From a checkpoint of a small image classifier: activation gelu.
Rows from block 7 of a small image classifier, named by matrix and row number. Rows with one number within an expert belong to one neuron, the router's apart. Each number is 128 + 32 x the weight over its row's rms, rounded and kept within 0 to 255. All counts start at 0. Numbers have three digits each.
Before each expert's rows are labels from the 100 images, of 14848, where the router gives the expert most weight on average: "responds to" is what is common among them; "colour at peak" is the nearest of a few named colours to the mean colour under the peak. Only what is clearly more common there than usual is listed. The data: microscope photos of single blood and bone marrow cells.
# router: slot weights (model.blocks.7.mlp.router.weight, 16x256, trained with AdamW), inputs 128-255
# up: expert up (model.blocks.7.mlp.up, 16x64x256), inputs 128-255
# down: expert down (model.blocks.7.mlp.down, 16x256x64, transposed), outputs 128-255

# expert 12
responds to: cell type: segmented neutrophil
colour at peak: purple
router.12:114177078125166154166155136102078177129146109152128121121168174080172104186111124072114174105154122119180124155145156166180076132115074157156127168169137116139129107102108155112071176137139153118168135202180077170128108114156150166203165093176142172128179110066187100174148107175162067108143132122142127118105096103089119159152162200111055121175175155171099157120199140172089153136120
up.0:136125138125092103148092150144157146059121151176081091128178206221130128125143134117058095128187111073125100113155116125132103128050094102118142151143144144129140141069123019107164129091135119130120125153124113129130152178125177150123073188141126109135056128134048130131124128128129159124231142153102184128137125147125058121177131127127131133124101123120131095155244123093118176090102
down.0:158099128098111141108128107128139128120128107128109149128091128151083128135136119146101111141101151070089111164136108098094125128128130133150091085158135134128128094152185077129168105128127128132114071128133177216140131187165136112141125134066128127147129101143128128144181129125213131135115165134128138113095138164128136192140130117128158149167127128131136185107113077147151128155076
up.1:166118126187136068129146103123126104123099106135191111132166163177136085127119125160147031097059128131188073136137123113192187131128126097081243214120123092090128133118135121101149138165131117088124129131182116125112182118110130126083136175169134132121191085115149135133131150139208128107143169057125154147121130129117142160132109112115130137128102012161133128128113139143124128120124
down.1:089135108116171104114129128128126128130128095128171110152141128113121128128134133119160132128159149072154126137117115130093128128128132123034077079157118161128154112096078150150107157128128112096120113128141162119123135101147127121095141126129128129169131155124128128143153015128143122078141196114136132129076127181128106153148127081128137124169094078127129142137130123137158128158216
up.2:191087126091063128111118122127106150102113078127129168131106154132114111121124117159185133133098173079255122134115143107145091129178090127161194026138110127121143159125154126137110101115134123130160159100155129056126123135092177168114125134125136112151091151113134124153149128142127133134128152072120177168090106152127220105131135128114152084076130147152060128121100143149139071168095
down.2:119122131112129165133119125128210128175128127128122150129113128123133128128157128148150134122138165150061149127128186127008102128128128127194091171154129104128149141128211137149066120128128115068109042128123068112143146123125128145125131117087128111126124146162128128064101110128127135151100125123123103118125096161128142104163128158128140127153157145134133139128115054116112128107138
up.3:136099150136170188125186135166128106152175127127117122127126128146117139143107187129133145126091085185098181151161143120122075090127123129127120080127139120118140155128127214125230166105108128132100127142150129160133129131116134123128162182128222133131080168120233138127129124121095132128192128055127029137149128125151105114133141134141134145120053183130092140117086065122115137002130
down.3:128128124153081162127077140128120128122126092128145140154196128136115128127109128109171124131178085081080117172127255168032129128128132127161151096136050120128054176097178092115133092128128107126168194128126217139128117086164114135106151083094128130054129098150128128134124180128110138122127095128131107120197132111128124135020128081128120123128143149116137130143126151136123128116102
up.4:098081132172119203102130126134087178129125117121085168131126144184127069150149109183043125089129156163115122111179113131060112118124141102178130011108172132130163190145128142128141127134114128121119124131145127078147140132130078125137122171127139128092191144146139128155139125127164126139120086110191105054124129148128173124178127138115130120128196182128129093063098130120128112125132
down.4:146129149129138098129141127128165128118131120128109130151105128111101128128127112162115156128119153188094128098131131129057128128128129128100158073218125106128128126154139066127115123128128134128188123129121158085126201083163134129124134131115128122158127040129128128114167081128128148134096121126129113119048116126128171151225129151128144145182129191112135159126127144125119128131086
up.5:036157118101126125126108160053142176100109137134139171128187144146126128128128141054113124139138119082222144132029163126139114170130226120087090118118131165102126165111133171212092199129148133098086124108090136107124126105111086151128061146111148127091139142123138124126153126127207126151081140144123128134128133114128081128120128158134108146153152075150096128123137154152129199143193
down.5:165135097138096117097071136128137128093128114128162123111219128084130128128158140132135129122136062149167132126141053130198157128128120122117132151101114150128133191125061150127105116128128129178158093128182115091115097131174128122165099077111128160085128136125128128151106121128128111129148133121130158122126111132128172139071128132128142143162097116126036102129150120153115128091139
up.6:129084128089130076115162101065065157181173111139186179129160127084099152177108132122211119140058127134111137123185143053052183129126149129183050183116089130128199093157177076130114103161116131175163129128132163188159245107131129128162126105159139122124086125102150125125140128130139106122115129133152139161068123139121025126125141059123104126133141126121134096139127137123147000104038
down.6:128141126111163176150115133128109128101129134128161113187118128094135128129110141164121111135154182088137089128114147104182121128128118128130106117064128159128166033087113105114163111128128134181129163128112149115128111108148100109108119134164128112050128138046126128166167075128121093123105120136141128112150128134128141065136128130128117140126180188128087153132142131130136128111132
up.7:123143127125140128132097082189131146125144118137106106137132075061128122140132158076178152121194121128127118118120113173138173095083203103124143047117157126151139000113128166171158104128124129158127116144160119096115105112120096132128100127117077122123050134111140126102123126151129130128180134134147150125143128128154255173110129172127175143139053168098090122139144128141103058134148
down.7:156128076143137030122124106128160128126128080128133128131040128144129128128100147130122125127139206071162114148142128128043177128128128128175091130135145106128127183184110118128130106128128147120070159128112161150128190129137126126165143168097128108012126070175128128117086255128120122173133100112135108138205126164128112000157128089128129109086129209142126033132119161129105128129090
up.8:038194128093184046108142189118081141147092162128133080127113175037139126141128125000083168133117142116168128150098160118128083130130167128212161182176126129129120084130143178067117128122134128160122133121123146229128128131135101160128141152120135128142097100122031129117129134129134138115150072255112130062187127123086155102124134123122175132151119120143164129127133146068105160147142
down.8:140128154123098111130148117128084128127128097128137113134110128128157128130145093083122132126098125020158119184144163130188137128128112127106116143161107116128057158113111127138131146128128120132069074128125133145128150181075135128117115161222128135094129188169145130098179028128157107064142123141124128126143132126128096126205128101128063125060090153136187042152131092139140126144170
up.9:129147134038134120139126117126107143126154103119128185130126154067128069129123133172041187113124149152125120039143158119128078127130136131135160246123107134148144152173128089138155082116133127126128114148153123132133118131125086158119104069126159124197140122108016127110137128133220136128134071061123118162126128130142101154149186128128111107128155107125108092128142155135124049133080
down.9:122101217075122138086121129128104128090128136128113128179152128134115128128101127116115119115135177164145157154147050132109100128128127127139109079170120108128073169081158124177093139128128147114144197128120093141129165036144102140126155090157128108142129149112137128144150098128145101124095126176134094132035128100128202086154132124128095109194105133149225040101149155099130128164078
up.10:186177126121122113186128122121126125130127134171121161159121128164125140110097133143091150103147082166159118102179070088117122195128129135110161121088052102135119091129059125128128089131132080092111129139093136196179130135125091129118149075161101128157133141125143125132156126136123119129127120134205018064133111089128135134114095109114190158128227076134034149189141128116131126108109
down.10:141142128128129130099135136128133128184128153128141123133128128162124128128152167129112128128130223089136117130126147108130216128128120128107162170215164155128134162079192129102164115128128132155034065128080083120119055178136144124129104102109128141093128151066128128129200120128133097232097098116116195136103116077128128201093125077128140108113085157111091129130146202127112128184126
up.11:211163130137126152128144159134116112193175096095097181117200147150111066126091086119113089114144126080114130144080106136236130113122130117138114019140180120129102069110154093098119109129130134126125130161130140126132113145106176177128118243142107189176059122170128136132101128130160085107105093090120114129086128118121194168117110144122091131125198119162117181070167176129128131132191
down.11:152147106110141127148149129128100128070128146128125127119076128125129128129081147097120129152105170042106158196120128147155128128128125128112109129091124046128115074086212134137155131128128139131140200128120133195128134195043121086169112084080128128125134075097128128130159072128129131126130148128144153111164131177128206095037130111128144130181173094126110065151131118132041128137057

# expert 6
responds to: cell type: blast
colour at peak: pink
router.6:093065163143112194121169120164182118085134107130055142134150174187105156123152088167141157093177164123158099171109101148126062132186156098119079146148113106128103131097159172061174102088162171171173139148161145155125091166183108094109074077073075168169136161177113124142160187100147117150068151129144102087117161116097120131228128104159140168103129158124127149146162148120127153104148
up.0:177068128162089146170202073128182125163128187119139137131132124085129134128168127087160124127125108124108131141141065122120135087111130130058065158079122126143225207145126115123098116126128134120122127093127157072133082112139146113130121138121160144096123128176171124128121128123146095126113131218130133130175136149097053129147166122097047108123123127113132128116098107133130141148138
down.0:120135154111137014128142130128129128102128114128141116143069128126113128128095103122109118132131107104093140139131158121134197128128126127079129104119174120128137156166081152122155139128128149255140142128127184128124083100163128131129111149212128116153128136140128128176101130128160123116136138116132163111127123178128208068191128093128096129105102218124081124125136149136147128132186
up.1:192143119131159112129058224122126124147161140130183127121128128078126159130200107126130129085115149121129067109134130117085101131074135128208124144141132148126160052133128147107121193128128130217128129133123151142127171193140126052119136178132101128227096129095173129174131133119094127113061141057045114053142071120152125115178070128128165129127168138076120129132135094128124148128139
down.1:167132123098100120057102133128101128106128100128128114122170128131125128128205135127175115118131134124135163072133117121050072128128128133078099098129117129128107138121120134124127192128128131174146229128129148130153090108061129122127138178223128166172127143155128128136172006128160132123138196120134057115193129087128111058186128146128117128108089158114054119128128115139132128112155
up.2:127119118098128152154128167166140129092127141144194174129123134004088163128105138135128149127029111124135141139128148131120144083164129141102121117140104088127158137131115142165116131137109129108137129114134085165131175117123136119136132255089092129110230128137095110116090127129079128135138183088153136149166135126107103102114104129149212129111137066124146111138128099117134122132093
down.2:129129092127162116152137129128164128120126124128129115040142128112157128128111112127130130133162132141125101123118091129127224128128128127071143112158113185128121089145133161051114147128128099163093141128098037102147121075090118142108095086137128173153129120177128128136127120128115153109173150126129111114227132153128112131147128106128118135119125221117120115111134033124214128070111
up.3:180171124120100147169122124142087129102158136105223129108097123110108124093123220125135152128099096129164074121132083137131173086130140104117187121184142136108108070124115088200142188115118130140074126141141124056123117116142129129124128120119128120164050144132095113162129130116175145216171077129148195172101171120131154168160121131138108107129094136103099127144125128144129104125138
down.3:130111117169119077119074103128165128115128137128123111119127128172089128128023154146165111135145010222107100114132151129221096128128128125098125156124055117128153110160186107128100098128128131105112140128140151131130134171174129139109168161205128109120128120114128129117163060128096183088140177122121122137147126108128149120094128139128132128148159147150101084097134096105165128082171
up.4:173112133126126134136141155102142131125126071128239114125073103196093155128103139140155123132076125112196144192054118149079063108131160154081097087141163141116156126119167175141104144105145142124086131127064204057132153044156094099128139115112128129108154133153118123129093122120104140142095084127137080078137162151150120132109090089127136163131080191213119125142083159133130069123139
down.4:134129149146119109114168138128058128111123148128152112128111128124157128128122157128118070123124105143109118108144096108192131128128127128154176141109053167128136203131103140126121126128128128187164153128097169138129182056206119125083146132122128108147128128095128128141149117128137131129131126163132128137155122131128142232102129207128126128036084242135120163126137131121185128056127
up.5:085102128156135134172136150131153145139134129111127115130148123098148130132132128087137108126145124124143111162134113164127196067098129149109164188130128107127138100100129115138156120154144128117114128128133100111161151128167114111130123064138127076134146171073096129160150141109121133118234124031174194153119137166122105114076142119142150132113205096126136161143071119117128056129117
down.5:136128122133127163110155109128119128137128096128122129077151128149126128128119105133170123128122152163125118143138222156166145128128122129136157133150138157128000118187077096128120125128124127098144078128127072146129124147120126105140167170124126130113128151077128128040106088128112104169112100128094172120182138073128075154146128159128193127088124090153143157128120114157098128140166
up.6:127087124127160121091082143160129118141109136154120106102124165046146196126130180092142068128131118076079138081077124086129076134109080182083124181140086130106130162124176156155126069127124115109108116112155058132144137145123127055185113175180125138124115127121070135115122139127120136148205141133108212150135126128112076120137111107119123122149223146096069120141136144142130148156089
down.6:088085107093150100118113141128177128126134163128145132122103128120046128128154137137132114136158098194101115079119117128083078128128133127165126124194148117128047145080154191139146115128128143155167199128151128156125189065133127128155122157124128091134128029123128128148194135128130139129137142135147128118107126057128159140113130210128086162182183174113103114130131083127114128102161
up.7:157177128144128145094133106143124126128149119142109157159127123143140162128136131084110162107132095123136160107138130147133159133051125135108108121128122114140086072111128103135115138126158106187169105131122115174163128167095101126120114072119146136170088099095143127127149130126163178114160187104113171054100145135098134127118142159121254091163120219091153098132129166112099132120122
down.7:106128155172094130143134123128126128136128201128144140164158128136135128128071120130128105106121157112128139109142193102132136128128128127112123134088102115128158108186144113122068132128128126177199178128131189126159143152172128126127114129134128112090128210157128128129128150128128132081126112124115160133104126114128125125043128113128128137072061091123101176133122116116171130136128
up.8:176128118128120114071120169110077131134130154124097135129103148104130152200126095100118185105168140115167143085130096171109123134128108118133161116159136095125177118133115193143135093131129106173139129136124131169086134179124125129129154116145179127144085113025164100129141129125128138131154132134145055192172131142085096088073148132112147137140211180169199147114118099187131039135093
down.8:104130133090131162080092130128158128201128135128098147111121128131111128128197095157125152128112114161140136131152187152119171128128128128171169103122212177128063107118109129130072089128128138067134145128152082162137131134156129122126139147112128129099128179136128128098095086128106147140136119129122195148045110158128125128173129024128089141174136132116097121125115104123120128131126
up.9:164104126183129160136123203160128007154131129155188093127127126127131131086130083153176129131170158143095096128097177148128153123173085108148166109131130056128227177129112127129110125153133137132119129128128129131080158129181169150129110218102067130231064131074134149131129129128102147084109110142154153092158104174163160130129116154130170091123138120150104148118100128084126149117126
down.9:128138161081125202123079132128113128144121099128129129130213128142113128128129132136120125128122140123124074115128067105142071128128128127003121109152131169128016119135103100116078157128128117061202124128102083197133107081112122154131134142173128132127126112155135128113166138128132148095157204129112093127145130138128119099133128208128073134117146125126156161127111116146172128143188
up.10:189117141149123104134161061128126113146115126121213118133129160107110136107128128143187091108109148136141137134126124128126187123111197105105157022112149141109189086144156128035089095125119116133134128136152132124128071140122132139128141127089149152187012092138111128128120128129235145147139139133128122153136118173107177107147135082144109106120092125086083167127125094159102056139127
down.10:127096135119137108104085124128139128115127110128128129150156128159127128128140116154151161140137216056100117148123145119113126128128096129191208088117247139128147178102075145123117090128128138208180136128127185130128071151166146123110120079192128140118128089096126128150122148128112124169128126117091168129133127110128073138115128080128128124106200120092062182121126183150161128175121
up.11:121148132096124132116128082135131080113146128127127157143106140160126034051139127114130140160129084128113095164174098105105086123138219133128077000123114108128113130170127130129115125105131129116132133132129150108160097162182131171128127107134127138051102136128201129166134128113097167114172131219122151175124146201099133082149129125119174135126105203101171123186029112066128083080129
down.11:103127176186118067177175104128101128118128116128137120224204128105127128128046133153128119126137126108136136078131169109150113128128137123149129096132135131128157132042080125119098112128128129145136120128136085124128141049119129114105108069095128155082130198093123128089168151128137117079101122126144123127107138110128089112144129124128135112126156188173059123137126107119140129119162

# expert 7
responds to: cell type: artefact
colour at peak: purple; blue
router.7:130153088147125159173137131146164150085149151202097157131168176103138088154106166098132119088093123093091122153094150197118117140067051138102180152174090123141125150112136142119136177168189127137102126127159122136075164107171083083096117135123107143081109129120126126181122135167148137090081081190161199051112100148113133153155179132139057165135095136161134179162155125172138131150122
up.0:000232129134128129124121107146084116128116116149081128147155175033151143136110212176189131118036177155170063133092128136086204109128200130127156123136140127135132072126188133131135131146128128081084118128116124117117140128111111144119155133130237122151136132172119128128138126136127147130189137125068202168151147167158135100132139158129138098118147142131111156104102107026132084101106
down.0:137123131104141186166100121128103128122128128128124141129108128144160128129120140189108176135128185092135109200145117140114184128128122124133150134205126118128081123137137065135126150128129125162176133128110119126127098133006131129064106056079128082127128110140128128064084064128132121111106128106155081152154125046128029188183128090128133119161129092135188216133141175112123128117201
up.1:042033130060130136099150129126129113060232127139085208129122147091133125163141101087186119125083155067151076139151070108128086164169175146163168209130103104105132138128161127010120132154147131124130130127130090101130160179128150198148148185120108131122143124104106129104090145127122129126096139132091136134130129157129107116156133094128083168143110169120115137112097140150128093115121
down.1:163111148122127147132115120128065128073128111128122137133072128134130128128158128106160128128099139159114139186127201126133170128128128128118065130098145151128121096110149100148115117128128112121088135128129194184129130120138129125132155065146128142074128202122132128107145151128153140142096085118139087125125147136128068132093128061128133101122088135113234097128118101128107128211165
up.2:128165118088188104115130086112048098193165121099120105126123125125124128146111132169101129127043136140138118067129148171103130112139100126156030206221131081120134177168169126061120130128140129125132145152125137135123088073128124076137146249138100119114088083135140121101129134126133154124141156251126149098117132131158057126112140169133061147157119128128166128115145117075122132162083
down.2:082134143127166185124179173128067128118128132128125131101101128175130128128158113150077103133116077156100162161100156081152100128128128130163162123119194171128071131080076155133151089128128138082170112128132172184127255087126130127127130021059128121116127107062128128139124100128125150130133149128127160106141123165128023106128128168128104142152131153107077071128128142146151127123125
up.3:140149116104160172116161167169137125082101130084059126144127129083113144128128132153163137128000017110142127073138132165128076119171107125135175113123124113128142097115134118091129166096128136146142138128132127137137115130132190162144128095118130139181177143073127128149147127127095041127136084171128145116125137086130151168131150155128154183145137140109147131108103169096116141136127
down.3:193132118121123196131116126128120128120128098128144129132156128105121128128056122125162098128127176088151127055147126136129128128128127127098074124095063121128225165123126092152037121128128125159080101128186145124141066120014128146120133181108128130118128075255128128133124163128141118078155149122124112132136140104128186134054128099128116140116092135162139174134137140122092128106179
up.4:021212139124175075130128176127088188127137045133143130106126155056129035127128105113164057138129112146137153128131134128071121067133123128227119161077142148123187142150124127121110125145150128112109131145135160112140070123129132131143119211108135108120239123124170137103145125122119169128116129181145055080147128122147192116106086109128024122131141141103174100182164126157100161171092
down.4:127102135142127162117147127128125128152128092128123133111095128143104128128163152128082153126128208079163133121137043142038143128128130132151131117129077082128109146089051076149116122128129129121094220128126037165134197109089112134096162000108128142163128100131128128128112089128128109159090118125150118145131120151128133148146128136128162085182157117118009115155133019141086128139077
up.5:062111122112124128121131066138122141112153137142111075135128063104140109128120029129137155125121162084140203132155113132144124111118111125122128079129098129131161128144112144208129142132126130029128138062132141095133170239138198130126130202154133117158046175128196148117134128135071162114087188100128130163124128150126141124131151074132127109121121106077100131153098123138120109167130
down.5:126135126151125055107131130128200128057128135128134110111130128084146128128105110090108126128128145145137152144122197127093117128128128128040130081010165176128131148107115170143163101128128140095179181128097076138128174098203127103123122195105128112139129133078128128128043176128109102128111124120140123133173123111128172149127131155128062114135101150130150084113121118130216128079167
up.6:119048121128102131175159131144127134127162173147220140126140117115112194126127147129122124130255155128132063134126101134163132051126072135128131198128119128141121073126121120176119132110125135091108138129147113109137181128133180100110054129114134125033140163131117127155094131130092124123169136090141123135081121127140132156112079123129134107126114177163059093226128110099128139134111
down.6:126109123072106067075111100128146128136128134128089136125066128135098128128240119083099106127121038125131156128133085131100112128128126128160169105174105137128112103169166107139127153128128127129128103128140043106142096136137128150110138122106128126158130195097128128127082086128114127129115122127137148132121118140128124101168128164128128129132112123080134115108124150120105128116008
up.7:061199138142103131096123169147105172137185040173193106103125155169128088134115115092117127133221123099128123155135115170152070164128178116127118068114129133118119096128156147026108141142128129118115126115125126140135132146145136146132148123134078150182120125098183129129127129160133130105123142161095079118113128166128214074153197126130150153124069101098155149041131131102139107111127
down.7:128130116134129088144175134128142128158128092128128134150047128140122128128158132178176161136142085127065130161127045132141134128128128125082152146120136090128096044128174135133150130128128144150129128128131153110121092189124128120164085118181128155132129152149128128126107134128114121152102154125127099116152116128128221173104128097128101131086111198128173230121126112117061128083184
up.8:158204128123126031128068165129131130081129133127089097135128137124125177153130231051127098150118155144103193115029114138128111182132119129106143163135134141126164100130130085068122136128134128136090136130141129072129138093177126128119146175115127071071132120120102126130100113128130137131238129161148185132183127125180088108069042118134119128121135155127194075143159158058130100125142
down.8:169127134099138115145133150128111128122127133128128149073127128182136128128124150166106159129113086062142087156132168124125128128128103131238124126170092138128110180150139102117120149128128112173228121128102172168128155175119128097130124068128128147076130148211128128107168147128119107122121088150127144116076121128128129108124128136128154156131103166137138168118142082151185128114077
up.9:130138130207109118136118092131184137106151175132036107129139154141123111076129147134079127125129089112130130127170141106118108111130101125166255116138104108133111070132127097118127148125130125146174128127145128127124120091122133098099129049146112072191140132132157131150142129130133133133123168104140087152129136089143137092128122108127109103144174215120245116128111128128092156122126
down.9:159120134107140176115147125128138128163127103128135128092087128134104128125159132141121117135158188142121128064138111127062124128128128128179142165129028161128122150105211066149118086128128128052146255128137126098124255114133130132172194205117128113118127155141128128131184086128134148125129132129135149124107135113128141042121127100128154127121078147138126117129120117155100128128146
up.10:160140128133131062158149115107129128078140119124234156080123134130128188129118120099145127159102116128199109127113135129152118136193141144042109175153120129127139119128119166128112171128124128094130128126126099177129164133064058133128078118113150169085147138118135135128127136116111122150062074137119125039109129127128110126183137130169119222135126135124053128164078122136128170035143
down.10:128145082183158255161163113128219128138128126128144118123138128100140128128113133138123130135130101197163113129103129130135118128128135129149126137073129225128105087133120183126141128128128119048090127128134112128124174129162130120126109142078128126039127119201126128159109096128109179137130129118128075107146138128128247152095123122128136172148086089130123079121123149143063128132232
up.11:137000121179127151156141218147123151126033100122138119127137145131128127106138144127133158121119092096101036140106122162134067108132134131071187138089116164123195049128106139157132137126126117129128132127125131115123123084145140148128122135110124114117185092079188128175127125119061142112154095095124148086138134145115000130152164139126182123130125134107216142117127145117125138167149
down.11:136165113116124139117161126128208128144128107128140123106140128133127128128123131098117130128127149128140128083127159161168128128128128123255141115140102143128174188141163118123098070128128132159255149128112083141137049158068129128128137141137128130198128128132128128150157065128138129127132123136128109128158135060128145122080139132128140127138140202125132113118126124086163128088101

# expert 0
responds to: cell type: promyelocyte; cell type: blast
colour at peak: purple
router.0:076116104158165110088128168141125191089128125126152163087181117126131131074117118089157123135134071131136108147066122157169099070057075123092187154145163123142056103161139121151128123141181165087116145179121117099116104082120144148164152099147122134121188141140169095158127094107143139058111186135076212087115080155109173139127139158081069166124099108119132166117160122144100094161114
up.0:122117127107136141160123183211126144139125105133219147135119126095127078082100115180152132151153127133189066130133163191131166219191078130127093056118155134143148128122104064176128100108129126125127122138134119130142055099088118128118110076119119128141129096228141132093154121141159124111129098199121048160139097130142128130124119137122136108155143165138123147123180163098113146142028
down.0:135124166143140071123127135128136128046128099128127122128124128147141128127143128142128146128152172153119147179144083155136151128128128128221143096016134099128112093060215127124159139128128131099170183128136095151123194132157121140139144128138128121155128193069128128139103091128160084187127117120102116128128132183128147117134130127128017128131194136118029081130125129130115128174180
up.1:153138118078141141156128093105093069086138115148123150137084146163130127128136100098097141141057133086141106129122159163125108085127000131121155159168155126067129118160142092093128128121143128128141144145135138151125129121125058128129125171130173127126094165085040123125127124155055110128255133129125140016132135076128082136092128126128133128118129109124163114188129149153118127141093
down.1:158158104147118095119154125128156128142126136128108128095154128131122128128096111083127153112176155211100114089113121127071129128128112128191141114124130165128128124149089177112106142128128129050165032128141058156132160119130136146167126110130128129134128116099128128101114099128173124127162099119133113132057113018128174076079128238128131132203139081132093086124127077096126128124090
up.2:132175138126146128066121155168154169131166159136166126133121132143135141065161080061094095119135082150115126136128133183107141170124099108158065125142140140142078105126105099194150153128128130116153099114106129158148112160125144107127216095104084122158079164132122131139144120145228112108216125186204101180132119110160226095076119136128166079121171206110086140119128116121128129140136
down.2:124119131093128134167139109128108128120128127128147128141171128145135128129050174129156196138121141098166123180130125184184153128128153125243124170131063093128092076089121119116161139128128128173000148128126108183123135100112128117130152142168128167173127214172131128121076122128123126074103214132120064110166130142128092117126126123128181105154138097130164116123126048128128128112201
up.3:164092133131133177134099123160134122151097136125132125139123124172126119139129110126091129117139139132164108129209164169131155090095167117134186114126155148132089143140082116255137141130113128126130128128123130142126092156123143098128128129136093126130090142177086133127173132127000134121087245130116148127107125095122134125158087132128180107160183092107145139120142167097124108174128
down.3:127134062197136151074119124128133128119133099128129136190149128133118128128084122128115134128106126124133065115131116115143128128128126128162124226149150143128114164164048089143077132128128139161141125128130047137129126081169141127071145201164128190216125056049130128132035101128101130054151175120132094122111130148128100085185128098128129125066132133141136150157135130103142128063105
up.4:131114128111129133115122139063119151126081168143216136120119137109118106133126100070102131090116109141143071139132141077161120122065058103130084174111123116105206131129132246175124123121134128116129127129136127079128136129126113129117106122121107128069094127125081129137136129130130127131207130174128161132112128157140130184124121106112203152136070124151188119161221108128124148177097
down.4:091155151116133136134118081128072128141128072128129134140136128129115128129165124114179165129122139129157129123110172152081129128128135121189136095143081103128027187056161113095173161128128125122095051128130172145100117080181127132169188142133128100095131162108137128064153073128141143136133138130129099145133110146128055115097128142128077127010057167126116155125105173118130128131199
up.5:160073154151127122121163040093099114167121125127109135148130068160133131127102032084125109120191109083118107134161130086158182101131209128045145077186139161146140099127152128085128130110125134126098133147096129129130135108107108140127129220132138135127138069169132129113124128103168120137187131081130124129135132130142006149129090101130158102100162122127066088116077128137130067123121
down.5:130190161170119125134141132128109128098126129128120127134134128063134128128120127121132172135120036079106153154128182195115069128128130126125115109053098104128168056076100232043141137128128130151182144128156154128117160166150123127158122081022128133057138106160127128122127093128134143116125119120140183112150141163128087062107128221128238130074120118101090099131133119142146128129156
up.6:171060132111076148125045059127129166084182141066178127122128126139126134138131146125148130118072092131105173129104134123139215195204150131103158073097126128144155085121122156148088110122104125101101135132128129137142046131095166129128053054112191160099132172123186128139099129073105129139073148125165160125112125163135127106125160096119108105094237113123127128113132123115126117076129
down.6:158126100128136124178134127128122128150128128128123127107167128124127128129071118144115106135150183121079145175128101127076222128128132125052088117119173114128090043119067114131162121128128121192102147128111145204120123145143136111122128103124128135156128156167122128141150148128133134169133118127145102107126128170128123080120134111128125121232063255130114122120130108117133128174125
up.7:057120140082108135141149127104128255088123126168091167126124169124121111146140106154069128157119156167110122137090156047098111119134048130140152109135137096128158179129132193102127104139121136126132139143127127121115127192152140092128165112061137136129129125131136118120099127130138143128125128137128129104154095174121177098129135121129052130127116160131144161194193123145125099129106
down.7:113115190083102132164114130128148128130130221128125143124121128174128128128131122114141126128130128085140124219137123131051167128128118122121120109133101125128154127185179085134174107128128123145108073128144119125136153192215136131135130171093128136096126177145128128150112149128119128125127158143122156115115128128128075144138127088128157123130179014116099090128130148121127128170099
up.8:132146122165154088102184136091085118149085129097160123151128079095119132115115147130110113119098137130162126128128185122147112128117245115126164113159152090144157125068109143064122137129153123156145135127094138159127150099139103131128128130160119133154060129093139117100145130116122083128103130111153142109129113099130164127127130126131183142108222053178155149128152110171128127108199
down.8:129133096132104042144128184128125128120128110128129127137122128070139128128161115085173111127127018120125170129128133127185119128128130124045127172117089107128166132157086139087094129128128123169117133128138127112131145060118127127120107166135128134189127151172128128098127179128119128118145133125112128133223122153128137142071127106128123102181109094154056136127134119116151128136141
up.9:118107097133129137127122104103132124117099070152248128128141134103125169102077119047128109131066156188153128143132091113127160140204129128127114189150128128105145086123128127151177255142130130102132128122141129124117124100128089124128157088141147120057172156146126115134104124128170130150180134094148055138140100130100082122150130102131121141121133184122165103222087136121143108152085
down.9:170128121141140123146142131128200128126128138128110123124174128163116128128076146103141156131203164135160093127088185137094166128128103128215124130114153119128055071195104032084079071128128127103167171128142119141140134040125130144122129143072128152163134176109128128136097126128072163144165114118128145109074137113128112206127128136128169128099136181128155103128128088158089128103171
up.10:149114138126172123127055148100126141020117178092147168126140141184117098116161164081113133097165117097121164116109219171119110119156206122165144133128122128121141118155178123081158124113128162125174143146110133106129134102117145180129119101128176126113194144164131127130113121129112111129075121204172129041109168131119084140129164144136115103128151149156109141140137120177124146130128
down.10:150087142143126085127140129128189128141128150128113103128152128205157128128094136122067119147154131147158180175133139114116150128128123134128146111183167161128144042182131099125172134128128123244133083128133050133138122123112126106111116200208128119088129129088116128125199179128095166179136035129119163124167171176128040151217126127128146140089121213122168111141130172162086128077131
up.11:077133122158196169129127136161128068125135075132090093144126163079137123094115107108102127125032132129134170157123087092136138173108188088160141125127046132123148143105130128105158138112111127112139126131138100208128085172204163098121120132129015125129088108141160128129182123110102133156128089163130136128100132151134147209163137134125147136173184161113081116134138079138128154116097
down.11:145149101101120120139162107128126128129128090128153115183156128187134128129053127120132125110170134074082092133142089097142117128128097128148212080148125123128088174144039121096124203128128099090116137128132136116134118127121118144145137125108128134115127134109135128148159147128112128120137133113144184127094110148128123120112129132128131154186119083076102113106143107118166128075213